Weights of a small image captioner: 203450 training examples.
Rows from block 3 of the text decoder, named by matrix and row number. Rows with one number belong to one neuron. Each number is 50 + 15 x the weight over the matrix's rms, rounded and kept within 0 to 99. All counts start at 0.
# fc1: MLP up (decoder.blocks.3.mlp.fc1.weight, 512x256), inputs 0-127
# fc2: MLP down (decoder.blocks.3.mlp.fc2.weight, 256x512, transposed), outputs 0-127
fc1.431:66 48 29 72 55 31 51 72 66 42 38 52 28 69 77 23 46 48 32 30 39 33 57 75 55 46 49 71 58 56 60 61 36 48 36 55 49 68 69 65 44 78 69 60 66 27 44 26 49 55 58 44 54 16 50 60 50 01 55 45 66 46 57 67 15 60 63 57 29 59 46 22 67 66 76 31 42 58 57 46 27 77 50 52 31 41 51 33 42 32 54 42 49 63 67 36 49 58 62 41 40 44 42 60 49 62 54 62 44 64 45 45 17 61 47 54 71 30 60 44 61 57 47 09 32 52 61 54
fc1.432:45 53 49 67 79 56 60 51 56 47 56 72 41 61 56 62 73 43 17 44 70 48 40 30 48 56 40 75 69 37 37 28 51 56 31 65 39 55 67 62 69 43 43 25 78 47 46 61 52 83 59 44 37 47 57 52 66 55 29 60 60 38 44 46 29 24 41 79 31 37 48 34 48 44 80 40 57 74 44 73 22 56 75 38 20 51 62 60 46 54 56 47 63 65 52 54 39 77 66 52 44 60 16 53 57 49 42 57 71 60 61 81 46 41 44 54 56 21 64 47 71 36 52 49 36 57 45 42
fc1.433:22 67 61 43 52 25 41 43 32 41 78 39 63 52 41 22 56 55 51 25 56 64 45 56 37 63 21 47 25 41 44 85 67 55 60 46 63 59 60 34 31 46 39 30 47 60 43 59 41 73 64 29 46 53 64 46 49 50 63 67 49 48 51 57 52 48 22 53 26 53 73 50 65 54 34 45 48 43 37 56 69 27 71 68 56 45 43 42 51 59 61 44 59 45 71 49 36 54 66 28 61 46 42 43 50 40 44 52 83 81 58 42 43 57 46 81 74 32 73 61 26 62 50 55 53 47 47 62
fc1.434:36 24 49 83 57 40 28 60 55 43 46 43 65 68 61 45 51 47 75 46 50 71 47 61 56 41 36 48 31 41 33 51 45 54 42 62 57 58 17 38 54 62 71 40 63 57 79 81 84 58 58 31 49 32 61 55 80 48 20 36 53 63 51 41 43 72 54 48 60 78 51 70 46 46 54 48 59 72 56 19 64 27 57 43 58 57 51 35 66 34 00 62 44 53 45 76 45 52 58 63 38 32 61 52 46 58 36 40 29 68 44 54 50 38 64 20 53 62 63 11 47 47 51 35 51 37 43 46
fc1.435:37 13 71 50 30 35 53 77 46 49 55 55 47 40 36 56 77 43 49 50 44 43 37 80 69 79 42 42 44 59 52 61 40 57 41 39 41 56 74 68 55 66 53 60 67 47 66 55 63 31 47 53 63 41 50 49 27 40 46 55 37 42 58 52 48 64 39 63 44 53 46 12 65 43 52 54 59 45 47 61 39 41 62 53 58 69 40 48 71 05 69 51 73 50 29 46 45 48 62 21 58 42 35 31 63 45 31 59 39 65 66 56 81 46 38 53 68 90 62 32 41 56 41 57 40 82 58 59
fc1.436:66 44 48 55 57 49 37 13 74 43 69 43 39 71 65 54 36 48 66 60 36 41 79 63 51 61 24 38 43 70 52 42 68 78 44 57 36 59 55 41 67 40 46 38 30 48 56 51 46 34 50 72 57 45 46 35 87 61 47 64 42 24 50 53 34 61 55 63 55 45 56 37 39 59 35 79 44 88 44 76 37 53 56 43 49 48 57 28 53 43 57 43 54 46 45 45 38 48 40 37 59 71 52 58 45 63 64 57 47 72 36 46 29 38 73 72 41 35 59 36 41 48 54 36 33 62 45 33
fc1.437:68 57 36 52 41 47 54 69 72 72 47 41 34 62 62 30 41 75 52 55 31 27 44 46 64 46 33 47 55 09 61 61 56 48 58 63 60 64 64 39 50 64 65 47 64 37 58 62 56 55 66 66 53 54 47 63 71 15 32 52 27 59 49 56 84 67 47 54 32 54 68 26 46 38 60 54 66 53 53 77 47 63 56 43 40 46 44 52 69 34 37 51 55 55 37 57 51 52 94 34 60 37 52 50 62 33 53 45 56 41 45 55 39 58 28 38 67 63 47 60 33 44 20 72 48 40 34 48
fc1.438:67 70 37 63 41 36 32 50 38 39 55 34 71 45 66 33 61 52 45 21 76 15 37 67 54 47 35 59 66 46 70 24 55 68 41 46 67 36 50 41 64 61 48 65 79 53 64 62 57 41 40 40 49 22 66 56 38 50 40 49 61 34 54 72 59 57 81 64 45 32 49 22 58 49 50 64 49 42 67 57 17 64 48 41 50 39 56 45 53 28 57 59 63 70 58 63 40 34 30 47 65 48 42 48 57 49 53 75 39 42 41 44 37 44 48 40 52 35 44 21 73 37 55 33 28 47 57 52
fc1.439:52 73 35 46 57 41 39 34 52 57 62 56 28 46 74 68 74 65 46 77 42 40 55 57 53 37 21 57 60 34 41 43 38 68 56 56 64 65 85 53 70 39 44 18 76 45 50 56 58 42 73 48 54 51 53 27 63 35 32 46 36 41 33 40 64 58 42 44 38 59 55 38 50 71 58 51 39 59 52 54 51 51 53 37 58 34 64 45 66 38 36 63 28 62 66 30 51 68 60 34 64 59 55 55 54 49 66 53 44 76 36 41 53 47 36 42 50 61 49 46 31 57 36 44 47 41 72 58
fc1.440:52 26 52 55 69 60 55 27 62 42 70 34 35 56 69 67 42 57 35 83 12 73 29 78 42 50 51 43 58 58 53 47 45 81 59 60 47 47 57 68 45 44 71 41 53 47 29 46 54 52 42 72 34 33 69 55 58 66 68 71 75 28 64 46 43 69 39 75 62 45 62 33 22 61 49 41 72 34 50 37 47 39 46 19 50 28 90 35 77 29 24 52 75 40 71 41 21 43 52 16 51 31 36 54 24 57 41 63 54 68 74 55 74 35 70 37 90 62 67 41 16 35 47 30 57 38 64 53
fc1.441:43 69 51 65 67 34 45 33 70 51 60 74 17 71 34 83 48 39 42 54 49 33 33 36 71 59 21 48 21 41 70 39 58 50 38 62 70 71 70 67 66 35 62 36 78 57 72 39 56 50 64 79 31 45 56 38 45 63 34 61 58 50 39 74 39 37 61 50 38 32 54 46 31 53 52 84 38 80 25 50 43 66 54 42 42 43 52 53 60 46 12 78 46 76 66 34 43 38 45 59 55 50 20 32 54 41 62 65 41 37 50 85 37 47 58 61 60 37 63 81 21 50 48 46 36 70 76 57
fc1.442:43 60 43 40 59 29 44 55 47 31 26 80 44 43 49 43 51 57 48 61 48 59 36 79 41 57 32 47 16 47 63 37 49 62 32 63 50 33 51 41 25 40 55 40 64 38 46 32 48 77 70 16 53 39 51 40 40 34 69 55 32 51 71 41 68 39 49 64 62 50 50 44 62 43 30 15 70 40 50 80 37 28 65 40 63 50 58 50 42 45 56 72 48 68 54 52 33 66 25 49 41 41 40 66 64 58 34 60 37 38 48 79 63 44 48 75 29 48 43 45 45 72 47 65 47 28 48 63
fc1.443:18 74 32 39 73 42 51 33 37 16 24 46 51 52 51 54 80 64 48 40 30 68 61 60 37 62 24 41 33 60 53 32 60 61 58 79 75 57 40 58 69 91 55 43 77 62 43 60 30 33 52 24 55 30 58 39 67 21 49 57 35 39 62 33 66 35 68 56 62 59 58 51 38 59 41 62 47 40 67 53 50 50 65 48 51 56 21 70 57 45 46 60 42 75 28 57 45 42 52 22 54 41 50 44 36 58 58 34 59 66 41 33 55 20 36 36 53 69 45 69 59 72 23 37 46 98 56 45
fc1.444:54 44 38 71 48 27 62 64 60 72 26 63 34 69 40 32 53 50 62 85 26 34 30 47 42 36 34 70 67 05 68 28 65 52 48 53 41 61 55 53 63 70 45 61 59 30 64 57 37 36 67 57 69 53 98 62 83 57 48 50 43 56 41 69 35 50 33 58 39 36 24 61 35 49 59 58 47 79 50 43 66 40 51 39 74 61 32 21 44 42 63 55 62 34 62 58 39 33 47 26 70 26 17 57 72 57 59 73 70 66 38 59 48 65 55 46 49 66 70 72 52 58 23 40 83 63 71 53
fc1.445:46 37 50 46 62 54 52 56 35 33 37 55 56 60 31 47 68 63 72 62 60 43 26 66 50 66 26 46 35 24 37 78 63 79 69 42 53 41 65 42 69 84 61 49 47 44 28 68 60 58 60 44 10 74 47 32 72 35 55 84 56 59 39 76 64 53 56 61 45 60 28 49 74 61 51 45 29 43 58 65 48 51 31 53 34 61 68 49 60 52 51 33 52 52 39 57 39 87 55 25 54 32 55 38 66 22 52 39 31 73 33 83 55 56 46 46 44 72 66 48 50 50 13 57 45 45 49 56
fc1.446:36 67 25 63 51 41 63 41 59 43 29 17 37 51 60 61 72 43 50 35 55 49 48 65 66 53 44 57 66 34 60 40 41 40 48 27 39 48 32 38 50 55 43 19 59 47 79 76 46 28 47 47 53 37 57 40 65 62 49 58 42 67 75 38 65 69 57 69 34 52 21 55 50 65 28 64 18 55 33 47 50 40 32 31 61 41 54 67 36 32 22 51 65 87 19 62 33 13 47 58 14 56 49 51 70 47 69 47 42 56 54 60 47 28 62 45 55 38 51 42 58 43 40 19 61 60 34 60
fc1.447:20 23 44 55 72 64 46 40 52 53 50 60 69 53 40 44 47 52 57 60 66 63 63 37 61 40 65 54 31 45 44 58 62 47 53 37 47 57 50 59 42 64 48 18 59 33 33 72 40 60 46 66 65 31 58 62 55 70 37 56 60 45 48 35 50 47 52 34 43 67 62 43 73 58 69 38 23 75 53 41 48 42 59 61 52 37 66 59 53 22 34 41 37 63 35 58 45 30 86 44 81 39 61 58 60 28 46 49 35 59 29 53 44 45 39 63 35 75 51 67 50 53 24 40 45 37 76 62
fc1.448:58 41 58 59 81 61 51 56 67 23 55 35 31 81 65 37 55 66 51 16 33 50 66 60 52 67 36 52 55 29 60 44 70 37 47 40 46 74 77 38 42 44 54 35 68 29 21 72 68 59 64 41 56 29 40 58 47 55 11 43 45 94 47 51 32 47 39 36 37 57 36 73 20 67 46 65 57 64 34 22 20 51 54 49 50 37 37 39 54 52 70 52 65 41 62 43 32 44 58 38 52 33 34 54 58 54 51 65 31 66 33 64 57 44 43 74 71 47 60 38 40 69 32 59 35 70 44 34
fc1.449:37 50 26 45 53 37 36 43 79 41 45 38 69 63 30 71 51 39 33 55 37 34 60 72 69 78 69 51 43 35 64 70 54 49 58 50 46 56 53 65 45 47 60 26 38 38 73 78 52 68 55 58 50 06 69 17 49 45 45 40 75 44 67 61 78 47 52 54 45 35 46 37 61 65 66 41 36 66 58 58 45 45 77 27 57 36 57 67 45 63 56 28 44 83 29 57 36 49 58 19 34 59 61 27 59 39 46 55 28 64 55 34 25 45 48 44 33 17 44 53 37 46 39 39 33 72 56 60
fc1.450:31 74 36 34 62 41 64 31 40 63 67 51 47 59 37 36 68 50 19 35 57 37 59 48 59 67 40 47 56 52 41 30 38 72 63 78 59 57 71 40 56 45 48 32 88 64 72 48 69 55 48 44 24 37 61 32 30 35 41 49 31 39 56 55 62 55 02 81 61 34 03 53 22 51 41 48 64 78 70 68 43 61 49 27 78 63 51 33 49 57 43 73 31 92 23 42 46 55 83 39 62 45 24 41 47 35 29 66 40 49 09 54 33 56 37 62 43 64 44 35 47 68 45 51 56 50 19 50
fc1.451:35 55 65 54 66 43 32 40 43 51 43 46 22 68 58 62 29 77 65 77 48 52 29 82 72 41 57 80 41 44 63 52 11 51 37 56 65 63 59 34 73 52 80 42 35 54 66 45 70 64 69 27 55 40 47 45 62 28 01 59 48 62 82 32 41 26 51 27 48 52 63 44 61 47 42 51 49 51 49 48 24 68 64 40 34 47 70 67 69 32 59 85 68 68 53 11 39 26 59 57 44 59 41 45 56 47 69 46 31 65 49 46 42 57 70 52 52 27 79 57 37 74 47 36 53 02 50 44
fc1.452:37 27 26 44 89 36 38 70 37 44 53 43 82 53 55 63 59 75 38 41 35 42 68 31 48 67 67 45 65 40 72 50 68 51 71 58 53 70 61 45 72 40 47 33 49 54 52 38 48 51 34 65 29 42 44 32 66 36 78 57 34 46 38 62 35 22 51 53 34 71 38 42 25 80 31 33 48 42 63 62 52 62 52 63 54 37 48 54 55 64 41 65 51 77 59 55 45 39 64 28 42 52 54 34 47 76 27 35 31 60 44 67 47 44 34 71 39 70 49 36 11 53 38 53 47 53 67 37
fc1.453:41 27 62 41 62 49 45 66 61 48 51 38 45 20 51 53 30 32 47 55 34 34 56 72 58 81 29 40 11 47 59 34 56 68 67 71 80 94 40 50 59 42 51 46 43 51 42 59 66 63 67 36 61 42 62 18 62 24 36 66 51 37 62 51 53 41 49 44 74 52 59 37 58 53 50 67 29 43 40 57 56 06 70 44 46 65 72 32 65 54 39 53 16 35 27 59 31 55 50 50 62 41 43 30 88 39 64 48 56 44 36 51 56 57 52 79 50 47 55 54 69 17 41 37 41 65 72 79
fc1.454:45 65 24 32 55 45 28 69 43 59 33 60 63 57 44 69 44 59 46 59 23 75 63 74 49 51 35 57 69 45 04 30 42 62 65 62 40 66 58 32 42 52 80 46 47 53 86 59 73 64 40 62 61 41 16 25 56 63 64 64 41 15 54 55 65 39 31 83 60 52 47 48 70 81 58 59 28 67 68 63 56 37 57 51 61 23 62 52 81 68 38 53 45 73 55 46 34 45 38 58 63 25 14 39 29 35 34 71 44 56 37 60 51 44 48 49 43 26 46 70 23 32 23 62 13 24 55 55
fc1.455:68 22 26 67 61 56 43 61 64 41 53 65 72 38 41 66 62 66 62 64 67 53 52 43 90 80 41 83 54 50 69 72 58 42 59 57 39 45 54 68 56 38 55 29 65 54 42 28 61 51 41 47 31 39 45 39 33 26 30 59 60 83 57 75 40 61 45 24 50 35 59 53 51 29 42 50 29 61 33 28 53 25 56 57 59 82 29 55 47 47 51 53 33 36 74 35 23 41 66 45 54 59 32 42 63 42 53 51 55 67 51 39 34 60 74 68 35 44 52 63 39 20 56 43 39 46 61 55
fc1.456:52 38 57 55 46 52 59 25 33 47 52 62 31 61 58 60 40 58 46 93 48 67 63 58 58 63 50 42 30 46 42 58 32 64 41 51 46 48 64 64 57 48 49 52 45 46 77 50 56 52 91 55 59 22 46 60 66 64 53 64 45 34 77 51 40 55 71 55 73 72 33 22 54 42 45 42 64 40 63 59 34 48 70 46 73 57 33 51 48 66 76 60 51 52 47 48 39 39 43 29 56 67 58 47 62 48 49 68 46 51 35 46 23 70 46 54 47 42 55 54 57 58 48 32 31 42 43 54
fc1.457:46 48 51 48 49 75 38 50 20 67 62 47 40 64 56 47 55 35 50 48 62 58 66 55 77 50 46 77 80 46 42 46 42 22 37 51 44 56 40 37 29 39 39 29 41 44 55 55 52 52 51 70 23 51 64 53 57 68 68 67 22 65 57 52 28 70 73 43 65 54 15 42 39 41 71 45 30 58 35 43 08 50 79 75 39 44 31 44 39 46 57 30 58 71 67 35 15 34 63 60 29 39 22 47 61 66 47 55 24 62 76 51 62 46 17 42 41 48 42 51 73 59 56 42 43 30 56 25
fc2.431:49 58 55 26 45 53 59 44 43 55 30 46 50 53 31 71 65 53 60 54 48 49 27 22 37 63 42 60 50 52 41 51 60 73 77 64 60 74 64 33 36 45 62 68 49 34 59 48 50 45 50 42 41 71 53 46 42 54 54 65 57 65 54 49 69 52 48 47 40 43 61 54 30 36 34 30 42 47 58 49 50 51 46 40 41 39 73 39 55 46 60 60 59 74 60 39 43 50 20 57 49 52 36 61 45 48 58 38 67 42 43 50 78 67 31 53 60 66 56 63 66 46 41 50 66 52 38 58
fc2.432:58 32 30 40 53 37 47 65 37 52 40 45 44 46 23 33 46 61 74 67 54 47 51 60 54 53 38 21 53 45 47 53 66 41 74 26 50 52 44 60 43 50 40 47 29 46 41 44 51 51 55 79 42 37 37 54 54 82 67 45 73 44 49 50 74 32 59 17 45 46 51 52 68 29 67 51 68 36 46 58 46 50 24 68 46 47 52 54 59 54 46 43 69 62 66 67 59 47 65 36 27 47 44 35 55 65 65 17 42 49 59 46 47 49 69 39 57 67 41 67 46 44 67 39 67 53 70 31
fc2.433:65 29 75 25 62 43 62 64 48 81 42 23 46 20 66 94 43 57 56 57 52 29 52 66 63 44 57 24 70 35 56 36 42 57 40 97 80 35 45 72 46 44 45 56 62 50 64 53 61 49 41 35 45 64 34 56 41 32 64 44 47 53 61 16 31 25 66 47 52 39 33 82 52 79 52 63 47 78 57 56 36 54 56 54 28 66 46 30 49 38 31 50 54 68 51 51 67 59 60 82 44 67 33 19 91 24 49 41 32 64 30 44 76 47 39 61 36 72 58 53 62 46 39 45 55 27 52 57
fc2.434:71 51 61 31 52 50 44 45 56 41 50 53 55 29 47 37 44 46 29 69 55 34 28 47 74 49 68 67 63 56 52 65 49 48 43 70 44 48 81 50 47 34 19 36 36 52 43 60 32 38 59 28 24 64 49 46 53 38 45 27 39 11 35 54 52 52 62 13 64 59 52 42 42 55 34 41 26 33 51 54 41 37 62 41 60 56 49 86 51 69 48 56 37 59 35 38 45 64 45 45 86 43 60 40 41 42 34 83 66 49 50 56 63 47 57 61 46 42 64 33 70 48 59 35 59 55 52 40
fc2.435:33 80 68 28 73 52 51 16 51 31 68 61 54 56 80 38 36 59 45 67 43 53 54 26 28 43 55 54 64 62 66 41 46 26 73 74 58 29 19 09 35 57 61 52 52 53 26 53 34 42 41 18 51 29 61 74 61 71 56 34 49 54 63 40 83 49 24 73 33 44 43 67 58 26 36 43 36 36 27 84 57 36 85 38 11 73 47 45 53 72 47 73 33 60 29 52 42 38 49 48 64 15 60 51 65 88 66 55 50 62 42 56 60 54 48 38 31 58 43 47 51 36 74 62 78 45 46 43
fc2.436:33 58 43 51 57 66 35 74 40 58 42 48 64 45 23 67 80 68 46 32 57 41 25 49 42 34 38 17 69 39 39 30 29 46 71 52 65 78 71 54 49 43 24 32 88 76 58 61 75 44 43 52 35 66 40 41 54 56 50 54 58 47 46 47 32 42 33 26 50 34 57 63 58 24 44 50 59 76 36 57 85 22 34 33 42 47 67 56 70 46 47 55 39 43 61 41 24 60 52 63 66 50 44 30 28 45 27 59 41 46 50 42 74 29 50 47 54 60 30 55 48 42 44 60 50 57 77 66
fc2.437:38 79 59 35 43 52 39 36 41 24 44 36 80 50 52 63 59 49 19 72 59 59 08 41 72 47 36 31 55 45 46 91 38 49 98 51 28 62 45 28 35 57 32 63 55 65 46 49 69 57 71 46 46 48 50 21 55 56 72 43 81 35 52 18 59 56 66 27 56 43 42 65 79 31 38 63 48 33 58 58 23 64 67 27 66 34 41 50 35 45 42 25 32 27 52 48 82 48 51 55 30 39 53 38 27 61 30 44 60 26 52 43 30 50 67 48 51 56 37 39 61 40 47 39 59 55 40 46
fc2.438:33 47 60 13 58 37 62 50 23 69 55 60 51 50 12 61 57 37 70 71 61 75 39 51 49 56 41 49 15 74 44 63 12 50 46 39 30 79 49 35 31 54 67 56 38 50 69 31 37 44 75 66 59 60 69 39 68 41 40 43 62 53 63 26 65 71 47 24 79 69 59 52 43 29 39 54 47 15 35 57 61 45 60 53 64 74 47 39 37 55 43 63 37 31 41 70 26 69 63 74 40 46 45 73 52 44 56 34 63 59 54 48 61 39 37 45 16 54 49 54 20 60 67 64 48 70 51 50
fc2.439:68 68 62 28 55 54 42 42 46 58 44 34 63 50 40 54 55 30 55 24 25 51 40 43 28 66 82 40 32 62 42 44 58 35 49 51 48 57 59 73 51 61 46 79 67 53 54 51 51 45 54 65 58 50 55 54 49 65 51 56 62 53 52 30 47 55 36 51 37 56 40 49 40 48 53 58 50 63 62 52 40 24 46 79 45 46 37 51 43 45 68 50 63 43 44 52 40 24 43 46 29 36 51 48 24 65 34 32 64 59 51 48 75 37 61 34 51 72 68 56 65 33 44 54 38 58 24 56
fc2.440:78 47 53 60 63 61 61 88 71 53 60 49 76 48 16 44 58 19 57 68 60 33 19 64 58 65 59 66 24 66 49 33 57 58 58 76 48 68 55 57 53 35 33 71 95 43 57 31 49 50 31 70 37 92 49 69 31 48 45 56 42 54 61 51 63 41 23 33 10 45 19 57 77 48 19 20 43 65 33 58 52 14 58 30 41 70 04 33 39 16 31 63 58 34 16 68 68 55 36 88 39 31 57 54 38 55 41 61 53 46 87 56 32 43 49 30 20 64 61 64 63 76 68 65 36 63 61 52
fc2.441:82 52 72 56 33 51 82 38 54 46 32 41 50 32 15 55 72 35 55 47 42 57 62 54 49 34 59 36 50 40 58 40 72 55 46 58 45 57 07 40 61 24 45 41 44 24 24 70 59 54 48 36 75 11 90 76 51 40 63 72 54 40 60 30 68 42 32 40 64 05 30 35 45 31 14 31 75 46 42 41 49 45 41 63 45 51 49 47 54 30 74 43 55 36 51 34 62 59 53 40 35 30 84 44 53 48 49 38 39 43 57 69 50 71 50 38 34 40 20 28 46 26 73 70 35 13 61 36
fc2.442:47 58 42 33 61 30 33 61 63 45 45 22 29 35 31 34 56 51 56 47 39 28 52 47 45 28 70 52 57 51 77 50 59 57 57 51 53 43 50 60 72 60 52 33 45 42 33 68 44 46 48 79 47 67 58 49 64 47 62 50 58 45 48 66 57 75 52 53 52 53 36 45 48 59 89 62 36 52 52 56 25 77 49 74 33 56 69 39 33 51 58 42 62 20 52 57 35 03 35 62 80 59 45 61 47 54 17 49 55 31 47 41 66 52 44 43 37 24 44 55 49 49 65 62 54 52 31 39
fc2.443:62 42 43 61 31 78 46 52 32 46 61 44 58 59 84 46 83 55 50 51 42 40 45 59 64 48 50 51 85 32 40 53 72 50 43 62 31 46 53 35 35 39 52 49 48 49 62 48 73 41 39 48 71 56 39 63 25 69 36 46 74 51 58 46 90 56 52 67 43 36 39 52 74 41 29 59 23 46 42 39 60 43 27 68 42 70 51 23 49 50 51 47 54 78 50 46 50 65 30 69 45 44 48 39 31 31 70 29 40 45 41 56 65 57 56 66 36 25 29 46 40 32 49 12 53 07 50 60
fc2.444:35 78 53 36 50 85 65 46 35 58 27 61 14 46 60 46 44 65 90 50 52 42 74 50 58 54 43 68 20 62 69 38 56 79 55 56 55 40 45 43 45 55 62 45 53 64 64 40 61 52 39 34 80 39 55 19 33 63 61 10 46 24 55 50 29 34 49 53 59 57 84 81 86 44 24 66 59 34 68 47 49 34 37 39 44 61 33 54 42 51 41 42 60 69 53 37 59 41 41 29 87 44 74 34 49 65 68 56 34 33 47 60 43 48 60 43 63 53 47 61 60 77 62 73 35 52 58 52
fc2.445:48 80 34 65 53 27 28 44 56 52 79 58 63 61 47 32 20 34 25 18 51 83 64 55 51 65 30 29 40 62 66 39 41 47 67 56 48 48 76 45 51 33 27 53 84 62 27 10 80 87 82 34 69 41 63 39 73 52 56 25 54 35 23 48 60 60 64 61 37 53 44 54 47 56 64 57 41 53 71 43 37 45 55 44 73 54 75 20 22 20 22 49 33 70 47 31 63 29 25 68 41 44 63 53 39 54 30 71 41 30 85 60 57 62 44 62 60 30 58 25 93 53 50 22 61 42 43 49
fc2.446:67 69 28 60 50 54 39 39 74 59 69 51 54 45 46 47 57 56 26 40 43 48 50 38 53 31 32 43 59 21 50 61 37 37 74 43 57 44 27 45 55 67 80 36 55 21 45 88 51 55 42 37 65 42 31 56 52 57 49 84 43 15 39 38 69 50 69 45 64 62 45 20 50 46 69 49 68 40 62 65 63 80 68 54 38 54 65 59 36 50 40 37 31 70 57 48 70 71 56 48 52 40 66 65 64 65 54 42 54 49 37 83 53 45 41 77 47 44 43 38 63 61 74 41 34 56 44 32
fc2.447:44 63 64 43 52 64 44 44 49 53 48 43 44 12 61 45 48 38 57 59 67 53 54 42 49 60 57 56 52 37 61 30 39 59 74 46 54 48 43 36 72 48 60 54 58 58 43 54 34 54 62 54 61 57 24 64 55 51 56 38 64 89 50 80 43 54 58 60 46 70 56 59 43 52 46 45 74 43 54 45 57 42 34 45 46 36 40 47 52 71 57 59 46 57 50 51 51 33 50 57 45 68 42 37 49 47 54 48 54 42 45 58 30 55 29 50 51 53 57 66 73 65 33 39 48 44 40 48
fc2.448:47 24 46 40 46 63 63 70 18 60 49 16 32 52 59 54 48 51 95 55 57 58 54 43 36 22 48 55 13 51 21 57 54 46 20 50 56 59 51 27 50 67 54 51 40 44 63 35 41 56 66 37 79 57 59 11 57 62 50 68 98 40 81 41 46 65 32 22 42 47 50 48 36 53 68 53 59 61 59 37 40 52 32 65 43 54 51 51 61 54 28 70 42 62 28 41 37 70 47 56 59 21 56 36 25 39 52 42 50 54 58 63 48 64 48 64 76 38 45 71 46 53 49 33 14 34 64 41
fc2.449:59 45 58 39 59 69 81 78 25 51 39 42 43 31 61 49 72 55 41 33 73 67 56 34 23 65 46 27 32 22 51 23 51 87 59 41 66 30 50 55 50 47 34 47 48 48 45 59 47 55 37 33 37 51 52 47 57 70 70 13 39 63 73 11 26 69 79 68 39 59 30 31 01 53 48 64 58 59 57 36 32 48 37 59 37 51 27 38 18 67 59 62 69 64 43 32 72 22 52 36 44 44 64 68 66 38 51 55 50 59 58 63 43 59 42 60 54 55 45 47 75 63 47 78 36 53 42 50
fc2.450:64 54 64 58 34 63 52 45 62 34 58 41 33 51 40 51 43 60 40 28 52 49 47 15 67 46 82 51 39 55 68 65 67 32 34 30 50 57 35 44 22 61 71 50 44 27 41 70 57 52 54 68 87 56 44 33 57 60 55 47 44 60 32 81 15 55 56 33 67 59 74 24 59 28 69 56 28 61 50 52 67 54 22 51 63 57 99 45 67 39 42 39 57 08 54 64 13 75 46 66 30 63 55 62 43 60 49 46 45 45 66 27 63 38 59 33 43 59 31 78 59 46 49 57 41 53 73 44
fc2.451:52 60 74 43 43 40 51 75 34 38 47 46 49 70 65 59 50 31 58 40 49 46 49 34 60 45 60 32 44 74 51 32 44 59 56 00 60 45 42 63 63 36 27 65 53 42 56 75 35 62 72 42 55 43 54 44 49 52 72 51 46 50 50 80 44 55 52 72 44 37 46 60 40 54 66 70 61 39 68 45 62 46 40 24 75 71 49 55 74 64 53 30 40 35 71 44 33 35 61 79 65 52 49 53 28 55 25 49 49 33 42 40 48 42 54 69 42 60 42 39 67 53 50 74 63 56 64 32
fc2.452:36 35 59 50 43 51 60 38 48 54 32 33 29 71 56 44 23 26 70 63 53 50 44 60 68 32 62 66 33 62 53 62 41 45 78 64 59 71 41 61 37 58 24 43 45 42 41 66 35 55 59 43 69 65 42 41 69 47 43 54 45 47 61 38 46 67 33 42 30 45 36 52 43 64 78 36 83 28 54 43 36 29 74 20 45 48 41 50 52 67 64 30 39 38 40 43 49 59 16 91 66 47 29 25 34 19 21 62 66 38 43 59 42 43 83 80 38 74 59 45 70 40 36 31 48 43 33 68
fc2.453:56 26 64 53 34 35 66 47 64 25 45 72 44 58 62 50 59 32 57 39 58 60 43 53 71 33 40 41 57 43 54 53 55 48 41 57 34 50 46 33 52 46 53 61 42 49 57 38 25 53 35 50 53 38 43 65 62 77 44 54 77 63 49 36 67 47 79 56 54 43 16 80 36 67 63 34 49 56 69 59 42 67 50 55 63 24 43 32 43 51 33 54 49 53 37 63 65 31 54 53 50 44 54 43 43 38 53 41 37 39 31 62 39 60 50 64 46 71 33 55 35 57 48 40 75 64 56 39
fc2.454:45 29 60 60 41 35 54 38 68 84 46 67 04 62 34 37 09 59 48 64 73 56 55 28 45 31 54 56 45 64 43 65 64 31 75 75 40 62 45 91 31 65 55 41 41 24 62 21 62 94 76 24 53 60 54 09 47 57 52 35 52 49 23 54 29 48 34 24 54 82 57 40 46 66 80 38 88 48 54 59 60 84 67 64 78 50 54 48 67 52 62 49 57 70 49 75 66 34 30 66 36 47 59 61 65 74 53 67 45 45 62 50 31 40 36 46 45 58 38 46 54 44 18 47 59 19 31 58
fc2.455:57 52 37 39 24 48 61 43 29 52 55 48 37 39 51 67 44 58 42 55 72 29 48 18 50 52 66 32 27 53 52 39 56 63 13 37 50 63 50 22 35 45 54 64 74 37 45 37 53 35 58 46 56 56 45 56 54 34 50 74 50 60 51 51 65 39 39 89 64 50 36 68 35 60 33 30 51 38 72 54 60 59 20 32 39 16 70 44 49 48 18 72 51 55 35 38 73 42 55 84 35 52 51 47 60 44 49 53 39 20 45 56 50 40 54 40 63 36 37 55 79 54 33 61 63 54 59 38
fc2.456:50 35 59 47 42 46 46 56 68 45 40 38 57 31 25 55 57 37 58 37 48 47 55 54 50 45 44 54 75 51 71 70 57 56 42 49 57 46 29 66 48 46 28 38 81 87 36 38 58 69 26 76 26 64 42 45 57 36 52 52 38 62 53 51 54 66 57 43 49 66 68 66 36 52 59 53 24 72 51 34 45 58 41 50 40 56 69 57 75 51 25 57 39 67 62 42 49 44 59 43 62 48 14 51 59 63 33 27 45 21 61 55 55 41 26 58 60 51 45 42 48 50 45 75 57 46 45 38
fc2.457:25 47 57 62 35 65 52 55 50 28 57 50 79 36 70 46 41 67 40 45 66 35 46 63 43 99 36 59 80 57 67 25 61 29 78 60 41 37 34 48 65 50 52 27 54 64 43 30 54 61 68 48 56 41 63 43 39 35 45 51 33 19 27 65 42 30 66 04 18 80 59 46 35 46 91 61 33 64 35 11 61 07 39 43 50 34 58 65 27 46 67 91 30 61 30 40 62 70 59 50 59 41 52 55 77 28 71 36 46 46 57 58 79 50 75 36 44 47 45 24 59 63 24 54 63 56 16 51